{
  "train_examples": 203450,
  "activation": "gelu",
  "head_dim": 32,
  "parallel_block": false,
  "expert_mlp_ratio": 2,
  "optimizer": "soap",
  "lr": 0.0028,
  "shampoo_beta": 0.95,
  "one_sided": true,
  "adamw_lr_other_params": 0.0015,
  "l1_shrink": 0.003,
  "epochs": 37.5,
  "adamw_weight_decay_other_params": 0.05
}
Rows from expert 9 of block 3, named by matrix and row number. Rows with one number belong to one neuron. Each number is 500 + 25 x the weight over its row's rms, rounded and kept within 0 to 999. All counts start at 0. Numbers have three digits each. After the name is the row's rms in percent of the matrix's.
# up: expert up (model.blocks.3.mlp.up, 16x384x192), inputs 0-191
# down: expert down (model.blocks.3.mlp.down, 16x192x384, transposed), outputs 0-191
up.249 091:502515507492499481491502513484524533496490525536504507459526484489527498515532503543515540506490513507495498489503457488434526512516510484512477505498500502548484494517506500501496476503474503519508486497531499505532490499488482476488521568509549499503466488483457547495526484525512528495509493499496487529512508500487514469496522497522500431467465435474513498525499545505535498515513509500480471575493499462486493500460438484448510573529505471454514491485559519495515547458482531497492509501522530555497508512530492508507481532499468463497504458504535471474498453511469494502
up.250 105:545494502508492511520455538508473503524491496463488494459504555565526487518504520498524502522465516539513508510559488481502507496474488491503500488465493505521474501515538495501505554508492450480477493505489544505449447496497478481509541476482503498538499501456498506499526478513512508492501523562459501542473504493474497500490472546451494509448503510477508496510500479490478516510505512499504505445504448520479511479458504508488501484539458493527498511457482444529501496488486530481510518485524523507588495531486486495523483487519492487554508503530509510543537497489539518532
up.251 102:499525498539460505487520495514496497486480479502501540536498529502534464496465473483527479496501546513471525485496500504526459563473485462489472524463470542497533501514509515491488519460491499491523513516495450488481473516496491535480510466510458476460495482517475526486479467481551519514495513501469470520490539514462495441518541468515510510496479493474513501514523508490498526491472546494545478545529481503482482490475510488451446449490543525487497504460478529503490496534509496498566516534537490508481450502489503506533546518497493495494502484505478492449458464505501502458
up.252 076:481531496490506480473499509461526490513497480493503505518514469496465512450518502481557477489548471527514537488500498523501511521513507494482535486462507543489487489490524454483464468532468493537502501472486475498540445508493465532518496462518500503570457498492500539486528485485458444486503511568509480509535552490488505497470538498466459524487499481467498507487477516500543522522513491489529477522494530504445504519465460534525509499496508473501495522511526485478526543493479482467537497476478531506505523507531496521510541496476527520473543494515517431509494534490498503488
up.253 103:539464467500469501505487520499528502505459500525514489469440476548521490520530493521491533516535442492503443471510514481489535532552466472493527543580483550520522500519516459493499481500503488502496506507519493507472481507493523489528486485467528498504498518492483483507433440508471512507499516494478478533492504503502478503530451496475490491477490509544528503482529507484528531500498535501535478487491459521484515493532517532464505532490511499473521482500505498535530492500482492534546515506501511495481472483482479534512501499531474510458503515564561518485456523463479507494
up.254 094:491522500516502537509488506483521445487519525497528445518506510489528502466511502516490493521502486511500472458515494527399493496534500469521456478509514495542525534519521538497472524511542534554497525521537524490528494480521473557502493505525527498520476527478503490532472492486530499516522508541519516504515500478496440543504473516511498526507504502476485473490534489516475465505496502503501500530494500470503522513481571507500478505435437465512491487491501513486458471509503447539531469496475488490509486481543486510505487501475518509488511455484452493492503486445510497522
up.255 097:492466524512525527493524504457465538520508524480485521543494516488499481481493479511497483519516484492484508523536480517487508521510474444451506538456508506481454506527511476493535501517499498456505509466499483512481514536512495518525502489488525457501498518504500544455495522505486483483510492526465467524554499494486492534521485497496541527495495484513492512521517537522508500524521488506479502530508499464525497483500501464506506538518470481602466502470482506516473554476503488466479475486515475544541518500526527489470462520527491522474496456515545448584503492490535465501
up.256 097:495470501505513531504509525496522497478523508507499522497526544481523483509520504508478496510556426511533496498511505484479528493489498457474571477481462540510508532545490521493483475533471478503516508495511493488505485510523498540501499505530561480527502482535508492514519481473489487475495501492503497493491503458474539454496489456507484492493478505457499544493458545493496506536498520554527496560513512486472524492496462477512459566510472467515468489485472524505509485535483479505582504501507479505497449441503511478563527493497530499500483498528525496474505518494499528489
up.257 101:493496505502480483505498501511495515566524497491505477503510500491523531486478508488455508459541473529541511504509515501476494497518515478518487531485505472536482493491437533503497507506445497575534524546469517503526490478533477530506485462501535490457500485478492508455467511515447479506505522491517492501509472497492498497548507487509477548522526504469500522485461516466528432497511494514517462491518494498442518491550485517503521505518507478492494504530488466491508501490508468510458492532520485557498478509499509506493496504529492493480611545511471501529471534483486502516
up.258 104:491480452522487494489468520485516474493477492534498524471482553487459494474505495483571516507508494506501492531526479514466496500476453470460559509499495495515513500479490491520527496502497424480471555512477477492477454518496504502494503494515493514520509502509484508502535528516512449465498502488485503509496503521492551509518518501458523541477520478490552505497509511491506518503504476489452528449511506559534487497473480494436543568444492549482462511489488502495520486537531505510499503485512558480517503502473514494506514488496508471522434507507518494506523528503522540497
up.259 097:535453494513504514539508504515499444475516500521538488511538482554494485515501479533471487503469526519490517514519507462520498509521439505499512496502471498495543482511562516458516482499460521561495471525478514513507464513477492472452539525524508500495494493510470471514483473480535512453535467478497487527492509478521519536475478500472508476477498499496540468517547487476524487518527498510500525520514518532503480460505495474504507506506425498499564502481537480506483475541494521527540497477479496505445446482496506540468489506456495510522503514523488531477504463508516508534
up.260 091:471527440454513524533530495518548538493489502501481513523489459475453464488508504515499494478489524499505497444517531506517521503473479465440493498505490495534519466483528522522546499496493516516528512494510498508501489506521490546502511530506524511431518495481496497520483403495537511494488490460470511500497548503490537515502496476460527483463492475506473547531483518494495493494504512464459481550497471501486490482536488479459481479496516496516493497514527505542507489526502504496485461483499485501536466508599503498507473495532495518506492489498499438487462499505511504514
up.261 098:522481488457485508497501503487486486530498442494478502521512467506469517509496514524512514465497477509537498543497504521493478633488494497511488466549519446493485493529510497484505491505511523492495501488486506522503488510504477587488488512505538548504475539526501498499508418517488506498490498518506522511499485493539501539509525486500536463502512498492530505487522492471484509503445521551496488482483466467537480434486518507483495520489456480490474517487515503515501559500503494490474519530473475554498488495474497471511527497536516500476469527512509498480477516507498510469
up.262 115:485498500532495492488500500518514518507535506529452538457514504491498525490512499427516536514492481519540454470516496499499514494512496493489527537541471479464509486476466534508501441504482484500460495500501490507466499504517509524505528466488546495463514555503476504501511499490522456520493511478494523494486493490486509487451535507470500481480498523507523591514483490483559544470521470515485496500507518512451547509496460564499495493438450513484507494506464476494511478520496490539545510489547523476509497474480506495480491481493518456520486509531555529523508508516515486520
up.263 104:493492509466503493523489525447485489470508500497523514531481521536531524456495464544498509503516517501421504504486523546508499482513510509493510490541474520474505512527501497534484511519519490479501507499459479514521447496520505483498484485585487490536480452468482485516505509491456463496513467502505485491507482527525514551507517494497541465490481479487479539504488513532535532525559513484534484541478498500499568467508538503509488546540451524534467502492501497523459484537502477486457501495467493505481498528506495499504509469498500536486459478488527503473536451491534508486
up.264 099:479483530500488536507493506485507487467404515511507498461483492483494516528533479525493488493485526516529475498467564519461509500543498443491501533540474515527468504497472513488535471533499506466454499546502514518560432454505514494519508514489487508504505502483505505571458467482501500476488490502519521487505517507479500509473479510486460512508478497474481508480504494500504505500537537472502486514497486503538469507515480511454482510494488466482496519537485519518502530532524465493508479475501505482490499499556527517437511504454501495522519494481440457496479558506521480501
up.265 085:513519520559499496520520502532502514463490513499488493515479525475531493543520552530496528531515473476495479468498501493485569501520505468495452498439492464486498525476512565492540475493500470537496502523496469500502499489506514489495510457528505457515504512481508496467483503494479503501467481508488481480492469514495491499492497489506510486499507540505512537477502499530467551500535509519547493540499507505439485527438475492431495527525452490511507506451518483492528506482501527504542488483524538503482471547502506504528545491469485502526480485506493470405479486492486499503
up.266 106:465473497553516504519520457536488473487496499499471504494525549470484500536502515510510540493506454519500502552508505483515513477526499460497529525519475520496458493451543514501501450512505495552506471519514498508513477477498484528517485480549515458487504499512476495485531397462510489544503520480518492444490512519504497482476523499470512509517501500503469478470497518504464513511471490533505498499485395515486510473476486494494435471510523519485510538513525479498544490489500502518468500477508499477541547536505474503512484487485500483525493508527500497481520503469510462506
up.267 108:489502510486507510491522504485523558504514477494466495485423493518483504478479506508439514474503493548527484480515532505495551496540458498500567529519492530501529512509459427458500473499483468563462517502484498512522489505471497505509479484481555479484528526506491506493468484537467473520523483475481487558523479507492495502495465511473449515496499541502496505511530521499534466489468530503530471493510467489486485539521476494508495498495468500537472501494500462518476500525491507504492508453535479541528540533502484493509476505527505489504504519494555518549506547511504512481
up.268 093:506552501477504512493490467519496444476513505499501497500533505546502516483520526503517492509491520498509477495516474468517500515499503530520525521486523533499507481487537528463516440511445506507496465513487488498456430494496477502514539484479498501564486494522540441485462485498435498520479498558496512537503503511513512503492494480499479489507505502470497513492527514497550510499507494502525495510503466509510493505519519508533503482480553522543534524456478522527513469463514501508511423503506508481537519487478501521516536490492485504484513500561524451438498450457461508522
up.269 070:505508505485492492483505521485535504470482532465482496502504493541507490506515504521492498526535477524476489504497519499358518552497512490499489510481486488481504497511519503512453488488501538506495532513494518507503463491517453501482429486508553482525501529495483526500482488485437509497480509518502457507515488487490501488524521522498519489522478525523477486480485502494473495504467544501515504493472508474460524538478521493517518486494500487533515501506502488516508550504501439482522490482522488547439481501487516469552499472494533479547509513497460426478495494531533480517
up.270 099:501509539481512501476503498487484478496523506469460486524502548461474484533501512521504477530489477523525501473531515502484500528485497459501493465475521502509480471464513561486509476514462516444499527499532473496482499518540504531511475481519510468448519506505523492490508505513503536516502513555510465491549501486510511500516459495526510511508485486488490503493500518479556500522502504550488479505539453462494446482497491506490555495483540458534494501490455524508467493465456518502467452536509497509516490468504476533512527491506531490483520489509461435592518508515524503478
up.271 108:490492513457532491495511505448481558484485517486430483513501510508495478520496431513524453528483456513522539471497431482502499527506517519532528537522504521490469504506488540538489519496508556478506504492523523513499472517480501526514497471448517465496495519505472521497504562477452538481476501501489483502459545539487487476471479490471514518479492468522498500514487496492487479490526514495493497437461511502540510550510505494484512455552471541513504476505489523513507540510508479494533499518491504500492524448500552531499524503544488494503508460489511481489518526476495498490
up.272 105:505532500487487475506515531504504506462418495502446539500465475517511491537485498521471474529466474518496487522476534507513489502504499502489484499452480470487481500494511482515512502484525526486499470491509472490526452497488498510449557518516516549497507481499491495540478507497535502490489484500458481524551541525483517477495487497442516482483504472446461558538553513526521555537510503493491490482518459509484516495493492495538506484487474503515476495481526511485488500485497537506590528520447494511480467518525510538491472529522518549477495504490509493530471515498520495525
up.273 098:490463507486483511458498564514520576443475527482485503512481510487513494514508509538520502521510473512504467443490516507520501530541514480455453525462472500470504507494510476520458497496483496515483511501501506479518504465474489494533496589499550488521484523470479514539502484501468520489450474451514474523509522533487517506505481479472469507520460543463472524483494540514545522501518495532480482500521526517494524488489495541531499543488494526509460507509498518537523490499482473495503498496499510554522548478489543487553486520502491497480493533513509480517495518511531473520
up.274 108:451501482516424501484475476420492523515499491514477515496536452497432489506488477476565503483479515449509566527483510493488488522488453482474517492546547483522500519494486460476505508517501507500506507488508485491527496547501525540492484463522504505499470489508477489498473487538518516521502512474479465526523571464499500494495486528455522573475526467522489504502468486517508536504520498502523518481510507497479492496484477500511512524505476534525490497503533511500470540513504521485507501493502493503501515494545475462505516490479495448482542499484528495496529540466519459505
up.275 103:508518496527490469531486482496496454500502504474500483490484486533489503509511509508546496543462486492478484539531449495509492494505464491500500468518486499534559494492477515493520523491498537501506497502502531507489464542472487507483523494465495511519499515483493491509483458550494483466494529499518448487489483499499495486515474508481482487462498491509490472489507517532516517476528468504498538521510528534484506521494504486453540550526408498514492507465560478510495456554524495516445492515456507477500470489510521471497502533470491462564499505515573502518533488470558532519
up.276 091:502494492468484480508503517500482498539494484496491485482503480478513539486425502511492503474515508496542536552534467517451497498505525523495484542484531510540482459512467503488516527515467469562507512515455521509508510507538464500509499458515493510498514483471459490483503536521468453499491534475536481501533459511514519457516492504493463560500527479492492467500468509505481453535508510541492460488508493493466492507530526509514538511509517474526481515531545470511517497500473488492440498518528482535485494498512506495446486515515514509525584506505476472467477523480506459510
up.277 096:536516492521509555485520480505492515503498493499476465522491491543450500455491492522545507507520479517479489502557493480511487563527487535484492496489513514485543485461538523477508509520506534482501484506523516484569533495542513527486487536522480499477532506483494483489462446477484545451480522509489480521461472534508497509525465498494530483520483437533494500521516527503470463498491491523458502458490501512554473531500479499496533507492454479513501502494510472495510517491474513481464485463534504502537491495522502528508531487460548435504472545520529465509490526491498500499
up.278 111:484502503485504510500500526490522512497500497492492528450520533483523487454473544475492522483494533490477508536493518503547508543482484481495550498506485543456497523547566469510500511470496510493512520438489501506486451508456538461495461492543519494501517477456484507519498507507520508489482498515512489529491521513496510497493515511511592477464463484500445548527501528513467475496484480514483491500503496479518553508454511505487509512538510499523504488542502488530500534501496500565539501518490500500495553492493468499458571484493498500469478493489513445493509505487501509463
up.279 102:509506467555492470463499500494505514560486489517480532502477525509486524487512501460526522502524497461490523499540453518499482519509518517519524508521512506475483492511514547512496459479441516536457494552495511528508513505483518533523504499505538516537554467501505470533544482533483502459518508535488470457514482471477522501533497484503513523503530426518490528488472519510526514501489519505501478503461522486445492510517502537491512516506504479487491465517490497553490480512488478497511546494511489480522482454483467442458508477504462545454507541536467508501467465518495499487
up.280 100:528490505508498461502472456469527474533440527521524516506475487500517511475496451495505526503527472493470454525441525507485522515541514496512556478531504476472489523474485415506472512491499537472501528503443499498531503485542555499516494512499502500497512533496496509517459486482502533512546496476526501516533499481503514566516441473490482490529495505497528520501559490519489500496502512487475472506497555483487483467516502462501458472477536499500505482525483495494487495497515506483517491464496500483477487490531506498446500521480511512482508497518510491407512482478476513485
up.281 118:545510508434502495564463495545487460500521519488479501519466536512485496493543495489527484488474518512492491548518518499480502499467508527532549493472499559520478496493572503486481507534471526476507486477493481493508524500466516483511493511501524509549508451507542501506496512471498494467475502487493505502476504482494522518498465482496530493495476527487478506495531486494500522512489502492509497499584590459543507476477500525462490479536482516480512500527482529471496475545513536480486519503499474486494493492522472499501517475485507517559465504510497450473447476478503525473
up.282 104:535492491546489477504488527501502496490493472494485438527498493504419492508495494591498458468491478502493492495510484535538519507491463432486578514517493499496538506498525493499516506509498479511488488491477475508548501550535488556475522537503515495483485464517531462502481508483490508474524500532465534505492509531500500534535506493433514496491479508524508470507540512482493469507518501510507459530490454522499509458468480495499494526505507522540507528533480491482485541481519486507548469533489486465528495534491501501459502501508504475499525526476507473465461507481482498500
up.283 110:513507499544501513489509496477482484492528503480520513513509492529522493502476492521502494513502490535513459485554534501475496506494504537522559455498511510512509479530500501482519519505476497509435489533520534488533424472457503513507520500507419510568456477538467499531492505493475502467509497538488499521525484460485483453484457504499493480514492472496488475521544511501531504521506494523537491484461501472549489485478505490527499491499468478517531545483526425515505478462504531501492462502500499499516493511507485527493463493503509501563505467528470498523462539521529531517
up.284 102:482493512492525520508504499550467491507525472489467484515498473519521443536500507505444495523511518513515525497560500498539462538461501466513536502515522520515472468516528550443532503523498492483478541527517464501504478523477501507490473489547508498501529508490524491514484486519495549473536505564489476470551503472496502533529465532501467497506470453487486513498471547493510494501487513517483492488516518506502482536500470506514548504491512484515500489498477489528508501478460487478424497502524469502513478461481464508513543455474519496448534512536492491520534538537510522507
down.249 083:493537480558520487491519496529543475519452536477506533516508483516531496516542522498515546535484480488486515494525486514486526497521483556539479467564506492530487483514496504488489450524515507529504451491533432488550444490496491489487531543495467532515507518487499475531508494507484503454499505514507491475478485477511490471464511498489476471479516486491504513509486504481549525494457491473443494489495476504511498465509450538488478565489510493496526488516505477488498500499486467510448458507549507488461461513476499464515543516524525514488520486492529538500504504471497517481
down.250 108:496460488504441489554483478519509482554515488463505509503498481545520460529513475497533453511504476451492525475508518495442527504500502526591470494504501475531471524491460481483531528458491513539525499544470471505480527481509506518520524479494485512519462496536510483503512504508488540474525504521498528503494493521501472515492501483497497486512491507498474488487539565501499505457507508542521528489508494510514506493500487504459511518497501487508459484482500496492497544500501517493505472495475469487491470465485504517452452580552497509551526512492504488551498516483491551499
down.251 094:501499502552522507496495507528458525523510510504493514502512464558506481487478480488494497494502510501483513505557522520478486513499549520512467443496513524497517502497549490474496521488496525504494557514492584493475475510495496440491500505473449567470510512513482497502533474496514472537486454520532558499517516509443500452489504461510486463507481556479537482493495502510490501469483503502494479524499511500491462496495544502514486542494525513492509482495453482479506529477519527512467512511492462473502472477500526501553506490524540467461479447542471474492501488485504498516
down.252 072:526452489476503502498522520461458499533471511541469521509513483486506505437508511462504500518455507491503499573474513489549532514491516443543507510517516496482526496473478509554500490489495455458536515476547509497455441538498513496507532478539513516487513507455506512537511463508518499503494553562469482497471515499498491510525517509508497546491491500482510479505488502466507525496488510480510501495476498491518475480476539515512532459494512486484514487505475497428471469528462443521489488488480514466492484501502537485503551481483514555483491500492483498509514512529518524523
down.253 100:513481531426485531481482482553532486513535459507508537488502482465464514571477423501521433500446533500502462481511544539508499479560521471497475491487516488467524510483506508502505545526449494543499486480467504509508539560519498496492501477492523515502482508489470485475545431509490504495496485538487500525512525462508487519491522506482463481520485470475497524491496471492475493482513533510481507514501530534529512488496509500482497481501517458516512521486485518483517503526502512459471451516508510511461515489488514464498481528508493513505483500535488511516485500509539467494
down.254 097:473493478524506519444500437502486466522532488500541501457459473499556499458523505489538503534451504486516477474520505495490498527512486498541492488536488481516489506508452497506481542516507466517494510540491523497489456482497454498498490433537443518523502497562491495477577506482507469509512477524512502498489469526479501555439498516466489455504522499507488481517516449463509525505479493502528544505536491500501453496496511503498505508510521500515459486512522517506490528511504460487530493494515492501464475494491500498529490510532516515450523505523503541511476520492457509526
down.255 102:504461479488526500521519482512498530502512508496505496507483486490531486535468533472493506488450488504497497501496513508495484442513519527507463481527470462489503512481487490516493519504489515529517533528499509507504425493501505517532523521458450540478498501569509497503502506479498483549518473482526482454463504528499469519493560518491470529455533488530464497509537502516437523430502478495537497485503498516570478534481489462493441502450499519464537493503520526502490496500502540478503510529485476475454493469521500460508518491521499478495532486515488541550514494507510498513
down.256 089:530505472528490506486497452500571523500471504538523532508464486493524491541482528504490551518464454472492503501474475529481500477548453473499494493527495516497502464528494487439502469521509508514525487493505506483507426452502517503498498476499527526527444551524498532498494503500473495489544516495509510494475456527492497537500536452511511470479523457507478552504440507486529500532506497515491519488448489554513492482495518492487490547500525508499474493538492493460509509519478488503565526488529517494478480501481481462489524524500506513489520511480495500529549498469508505512
down.257 100:485494510468507500474480492470511446487512507529480491461465496510524483514482541485507451507501482502549498513516524502493466492508508532533462518505492506493513481491566503459520507493532519469501471474534514484456475487522455485499503505462501476533511517527524493497502467531509535494468521588499500551481494497515491526453507469512499508472522503526492515468485498517509522498473456508449489482482539566569508509487479527491502495486504543521524511514494444494509481492473524465450482502504484503527498511496509505502527540503539474524503493485513518518512510567481454467
down.258 094:470452490521502553492511528482517465495488504499507483510461501508458509506467509510446465509490506531523532504495528504493501420496471472492498459482493482543487506503469519529520541496497542487515500511486499475458519506514481514504474506510515549471495524515502574518490503527506491483519489502538497493497523485503517520481515432487465494522499480493492495496489542491517497478483516519456519545461514509523498416529497516482506460487512460491479477515507475546522503480469435462486508471484503526501497489513502499531498505500518482457539473486474553530480486523472551492
down.259 102:556492483504491480516480442508496439500506486500515511499477549535502464471532496529516488503538522517533497483487511548489517491510461466462518476500442509541516476512477453509480505511517488520491556474501511475450502490482468517515480520512466544493437519484496496487469444495468499500530519523465495485458496528502508515451500481481537517465499494471495542522446557478548507528540501541464499506483541479535504498508519498507486469504486506527508520490490543515491512524495514501500513500510477518504518455498529537474552505501527533493497496500484511528520488502469499504
down.260 094:554451475499499529503467510501510522502453520509489503512515518529524506489536516514494475514487493508573483510508483531452503435559515491468480487504506501490539481489502500510485510509488516456527485475525475488529501450510489499513528580486528552492502493472530506503500482482529500471494491506560516519488506501459499499454509498512474443484443506497468507489482486519492488499516474509448497465450479485527514478548480508524490513481516497473453492480496490499512523507513503456521499473472509499531486503489509510510521515509517454513534499434510533552488527492455505515
down.261 106:522467486534497480524516454500486486495479495470501496503446462538498502476511483520458530542503482504508479592511523516498507502497557512512490470513508485515499505581462495493504516507533502501528487548480520505487502508468494524488497521536485554516495479540529498505508449470546465481512502479536503460462472488505506500505524503492484427492487535505480523515483529501516508517488493534474484506493465491531496476497488504531505479494565482503488493542493496488474513494462510491507494470505523517452527520473550494502503445497493527466475515511519489454511501498460510549
down.262 099:489490485520524476498507501472513458527540511473517515499513494523496508521523511507470488469452534500497482424517503511475540509506500477518443510544501476528543536497493523541498534504450469495438448552484494501503476533464504488491500511511507563470509485492516507513518461500504528483524488505495455500500519490507503516464464499511467468531483487482504497491476447509493485478475500498437483513530464432512505461513507495526512484490580487490514530481494494519531513509521487489499510484497458490499488536508517492530519471465499480517447502513500565496506504506478493497
down.263 118:475502483464507503491503518499475501507470521498495481512499508436490486491512518447498504517523469519496442439499544533498515485492500483489506495519500512539461470515529476505478473461504511525518477514499507520515475503501488501534455594509469502515466482504497532513513473499493503510502504492519530500494522504481500560508497498481551521480514513495441588505500492501434511458452480468480502518491507483495506496498488506499461525463488495471493564535521495543494476469533511493485490493503550548545497486490504487531469479504508515489539489506459497500483508545514511498
down.264 093:530465517522517492509492532488482436514447509525516512486440497517504491515470495512486495493493496502546524510473557522436509477512500490487517484499515515542509455470477566498496476503512472459530516519520507516506488503447499516516518514491447592498471510485457535495503496497525532491528495503519532500490504526500508543468479506528460505447520506491477485468514495504528534504524472494480469495445463536522440490504511477498496494450488519504494481521506490485493518489505487491508472504476500506487506498513535486498500513519564447512498492507506549524503536536489512500
down.265 088:535491496574511502484522519490488547465476489536505540486481537529513509485508531499476526516463482472487509525497525499504523548485486497493524518566502487496516501514483457526456506497496520490529492475511466485503447468499449543481504468493490554481472507505454499518497474470503497487524502514526480505469469478505488513492519492491446508492506478508498538501517470442498588490509479501486522512503489516558504532513446505460499505504493505460508472488506512515480523499519519495511501483479516530476446543488461506538484533501495542473532490516493515498451498544486478493
down.266 103:545532497473490493524499513505485515510516465498474478520502456514483538484456501542504529489516502473494492511506513490499495499526451552520472517515483483494531466462511523469506476525515523466481486490487509484497562484500477411521478464449521448445500496513471488485507543498505525466484493495552499507504472503510503519519478529503493521513518484492514481490512538499546541479489521499513465531534521520532496569504489520483507526512479492483525476501499492485486502505521480519505516507493508496548513460486500503529479488557485515489500494521483461439496502515594511507
down.267 110:538505524475460463479504538505516464464515471512499517527542546516521500559492479449490463517494511426506484493512530508543484514516491521513456500551497511492489501500467515563478537486465482549498450486497475473501526532495480452501524511488500464517515513566501511515528433481515522498532474500481517486487491498521500499477508456531477507528523513526540500496519477447490523471516467496506508500511515517495516477536539518509468502507534490536498528501475485491486497516517511464499490519449502523500494491469523467506524524469449501510502512516470541496481486502486472486
down.268 079:526531494502534488493504495522468510500465471508472532468496554491521492457524495491496495513466497500491497527468521479529532544512521485529487491507539500508525502490515492499499470489465451485511497498513513538508479482490527491485524502493499551473516496491488536542527519486501494496491514486508462540498416528494465442503483487518503504516554531521508492512505432469537485480490497458458497477445486480585491463504481486497476508455510508554528505421522484510518531498533513507493512476554490506499536500499498517501476472526509489478518486522492530489488511510518479515
down.269 079:488453468484493500484511488519502476492458498513508521498463481502505504491524506479509505523456511508511484498524499501464514491502480540534534496583514488486495499516474485501497545544502502465486489527525513525485387497474513509516485436498481517539506503500520498491528452492488490493464473456526477564429503495488475453510504538476482464497520507497522482507524506494509561490513497501495504509470497538505467509469515504490511480509507495472495435544491518509485507524495489532507517513530498498468480501481481488541551506522506543506509500518480559507495533520492496522
down.270 104:492444523473512440531531483485521489510479486500529498505471505500444503491495500474514510485500482503517485454504500499537480446500501555495486507523478489511515515496479507522476485516473492531490483499494510476530468463534550497535518500493521504556490469526442485505518493498503524518554489557527523498540484488498529528489526505473478550508501479480500504530484505531455499456495509521520496526511523446523466520505479444506498524492464508454515476552537550507525504487499493492506465499533491512468440489534502499569518510493513488477500496480490543506515517542500518514
down.271 098:464499530513528512481525524527491490510495481542503506503479505556548448468513503490465530477438479487483513473510467516510539491528551530520503482534495532531500504469483495504500491526489512505507491469500554490518538522473476518521513484473500558466553480489479501473531505464505467519487468480511491493485522502498490578479514528445501497475481508516515430505488498482462500477516546442519514490505480481534525471494539469461465488459500516500552516490508501519517485502509517497531470515493508544501462482475470509489507509511510514510522481517517503507490451539509497510
down.272 104:489495465494495491561484463536477499493517488498512499469499482509511487428534480497496462451517482479512528526512501539506524502511506474503503518495493529502500528468503448510466510504504514518487499516489542522465502505496461484488489526530506508463449490513551520523501490521491465542534474480492504527468518478527506435498507517506520522521532483504528478510498533501515484463487496494489507507498562520489488476509526482556513482545523524525470501482512504513534482536515505499412479469520486519497531533459507524448525509494492510532500517515442484427503513509476484476
down.273 095:490543475493476497466475481493513492509553490507514514493517497473482508497524500514495521488491452529523495503500492528501529530504508484520495468492487447500514504528506517497498508494503462538513469506480524493455511527550529476458492502468478541462501520528497506503462500529498471529530492496493488500494518457524521512498480556509470455540492504502513480525523521492505464490463457478445573489497522469512507486510503488502491490495504465511504501446516474515484485542563476525440486500496496550453498506496504545518522495485531441501506482509465556526461503485432517508
down.274 110:508498468525520473532476531454509484523487509515506455481497515509509479502531554477470511472486492508509503526487508497477506469508503480558516465541496511532485493467510497499511420536522546513502531460473503496556527503499502478482475539527480517518492509501489494527487544453451479478512470497458493485504513524539485510484465475461509499483478528514503479426528527499496505467522544495482525494488489495490502458545502484504528505492537486509503477502500480518519511465477493477518491495476472520498466499546488508517488533497514522476495475516416561524509513485518549497
down.275 105:513490483512537470512532518491511474524491496514487520533487523520452450519490503495459497505470528503518525490505529507472511488475474482502471506511499476529500481538459463471503507481524516492511518516530502510483514508519446492480451496541467547548485470510524523514535465495449492508517513550466499515497511496514504536533486470490500520513467555515534490501477507514503499471521514534464506490446480485538508470526509561485533527527510499519471504443511511488516491476505516455482492472492477594501468457500518526503511508503497504506514497552487527515504511483469560524
down.276 096:507474518486503534492500512464503453483523500520520476493485462485546489478495552535498485521494489517513492497482494521537482461506494527506501512517510529492505471558560483469513507474520540468501471507534527499504482470506489502487498497486518471527472481481513506510504463518554520492416500581487483512480497539547452559476514494514528494489466473533480453479466511486513465482509456491479533467492539529531492490509464540506473516505537504494508497524474512520487502525510547496511478512475500522521518510474520474488496498468464471512489478473535491508466519549480492492
down.277 114:558460510480492508560495493481501506510483500489499540492478493517472473516470520500492500501488468532520479463499525528450517536474510492504528502479451421479524508496421486498490515515494499507516528553499463524476536464516490553503488489490485579480493493517510511527492445544501496541521488494498490494479492516492480489485498514492507486500467491494518473501473538496480506470487532496458516486491491465517507444505531485508510470480495521503482481501538515489460495515496461504476511476472499520477495505499512488503549488493553464464519472503503559532493460542488523531
down.278 104:440499500513483499499529483506533478490477517524492516500482518513487477479522471482515496527502456534495478471461475495522493536472484574508494472492537478513541491518510501498503449503519494514481540527497497450528463505491479477571503462544466517560504506470502526516501397472497543505487503489552545469514480516488537453438523512475499492478523516500518506491537495503507519526521490515498477514510504498517500458499538516496487503497484504483508465527520511473491504514495474525493488475499503425492492489514490451472520492496495523501494515483509503482466473523496522489
down.279 101:509466548438508492512472504503515466518503523495541479513466477515546496498512521488475452500463483428502485472501523501505494497471496496493495518500470498533509515483476484514522516468481492473550439499560520471492482503503488510536504501531485521510513499536537521498513504495512509461484507495532487502472506489507494542469509489459469488500426479487502519434485525488505493493541481505486492519512523494539507529521493513489533505510481495517541509472488501521505502509475475439478489521521447496516455540539481558546485491509518526508495496480523527531561520543490488511
down.280 097:471500477485518499484479499513542507485505493501506493467495486471468494484540500505495480473511509498479525446514494494512488504499505421450456446494512484461504480509509482511500537495490470544479508462538522502445507523495491518454480496505493459518489532492501500534503475528481514500483475486466501492497509474516505501503491509509520501533506505444495501504557465471475490483505497511532539519484464551444504514526498540502482531557492506548502546505480500521507508497491533512500476506492511514562501499508490504475488494490454542506448545527492438550448521475462517503
down.281 122:531483493502513537527514494490513473489496508547520521559513536465501487521508466483519476519502491469549485495508508535524535493492524519500434497531488486514476493474469540490482453507509486467494503461466510533539530459529460497504484536503434514487472469476511567540533518497497475508486483489494525531552530502493520553535429510500472498509496524509549500533495558489494523480538502504454522492478544478534487481496473500496474517486500507497525516525517481504481485476487486470508500510521495489517529487478496511466479524505481493441498492497461499480472480481486509480
down.282 105:522477502521514468525518510490456503510502497527495515481465511557515492498506557467474525490487499493595480491473538506482509483564523472488518489482480562505476533502502504544475505510493519478505500517509524515503485483441499500525492553510482584518483499477534449483511505456448510476514496495523491492475507533489475486470550496463522503421505517545514526477488500534479496517499525516507498470493505462511510492500529505516508495469479488466479481527497500509524518524476476498480503500499485485506514483465509526480477528510556500526538500500463536517490503499491472499
down.283 106:469510534533516553513470475537519477531497493484494523497486547488520483522511511492490493537508492510518527548548497526475483544498506480497471487443482466544476486484542409466509493505447531507520514498481476486488457502493504520514516513458508537493494501505509507501523474472481478527470543465526500497508533490440504520490497481498497476502461510496484493486464502521493510504520527536502513500498510550509505446487521493479524494490551470505491517485504512477584514486494496461531489513461550513469479487480493524503511529524471495487519474494491528488518465446493502482
down.284 103:479485529440520482587502504499506483484516486528510506486448479513436504524474455479497520525474515491524499498465526485506479457520491505470479521518494496512496528530478496524500506482485471525516455497521506498544511492540528470515507467533516512509514499562463517507499477488475504502501514544508508502513487497490517512526503479486509507488485489451471476510500498484468480486500482493487497508512509458472455568520509487477495547526483530528520496537521554497498528499489496476484482497510474496503435514556502534579540496474500466490483495478496510501528477543448516512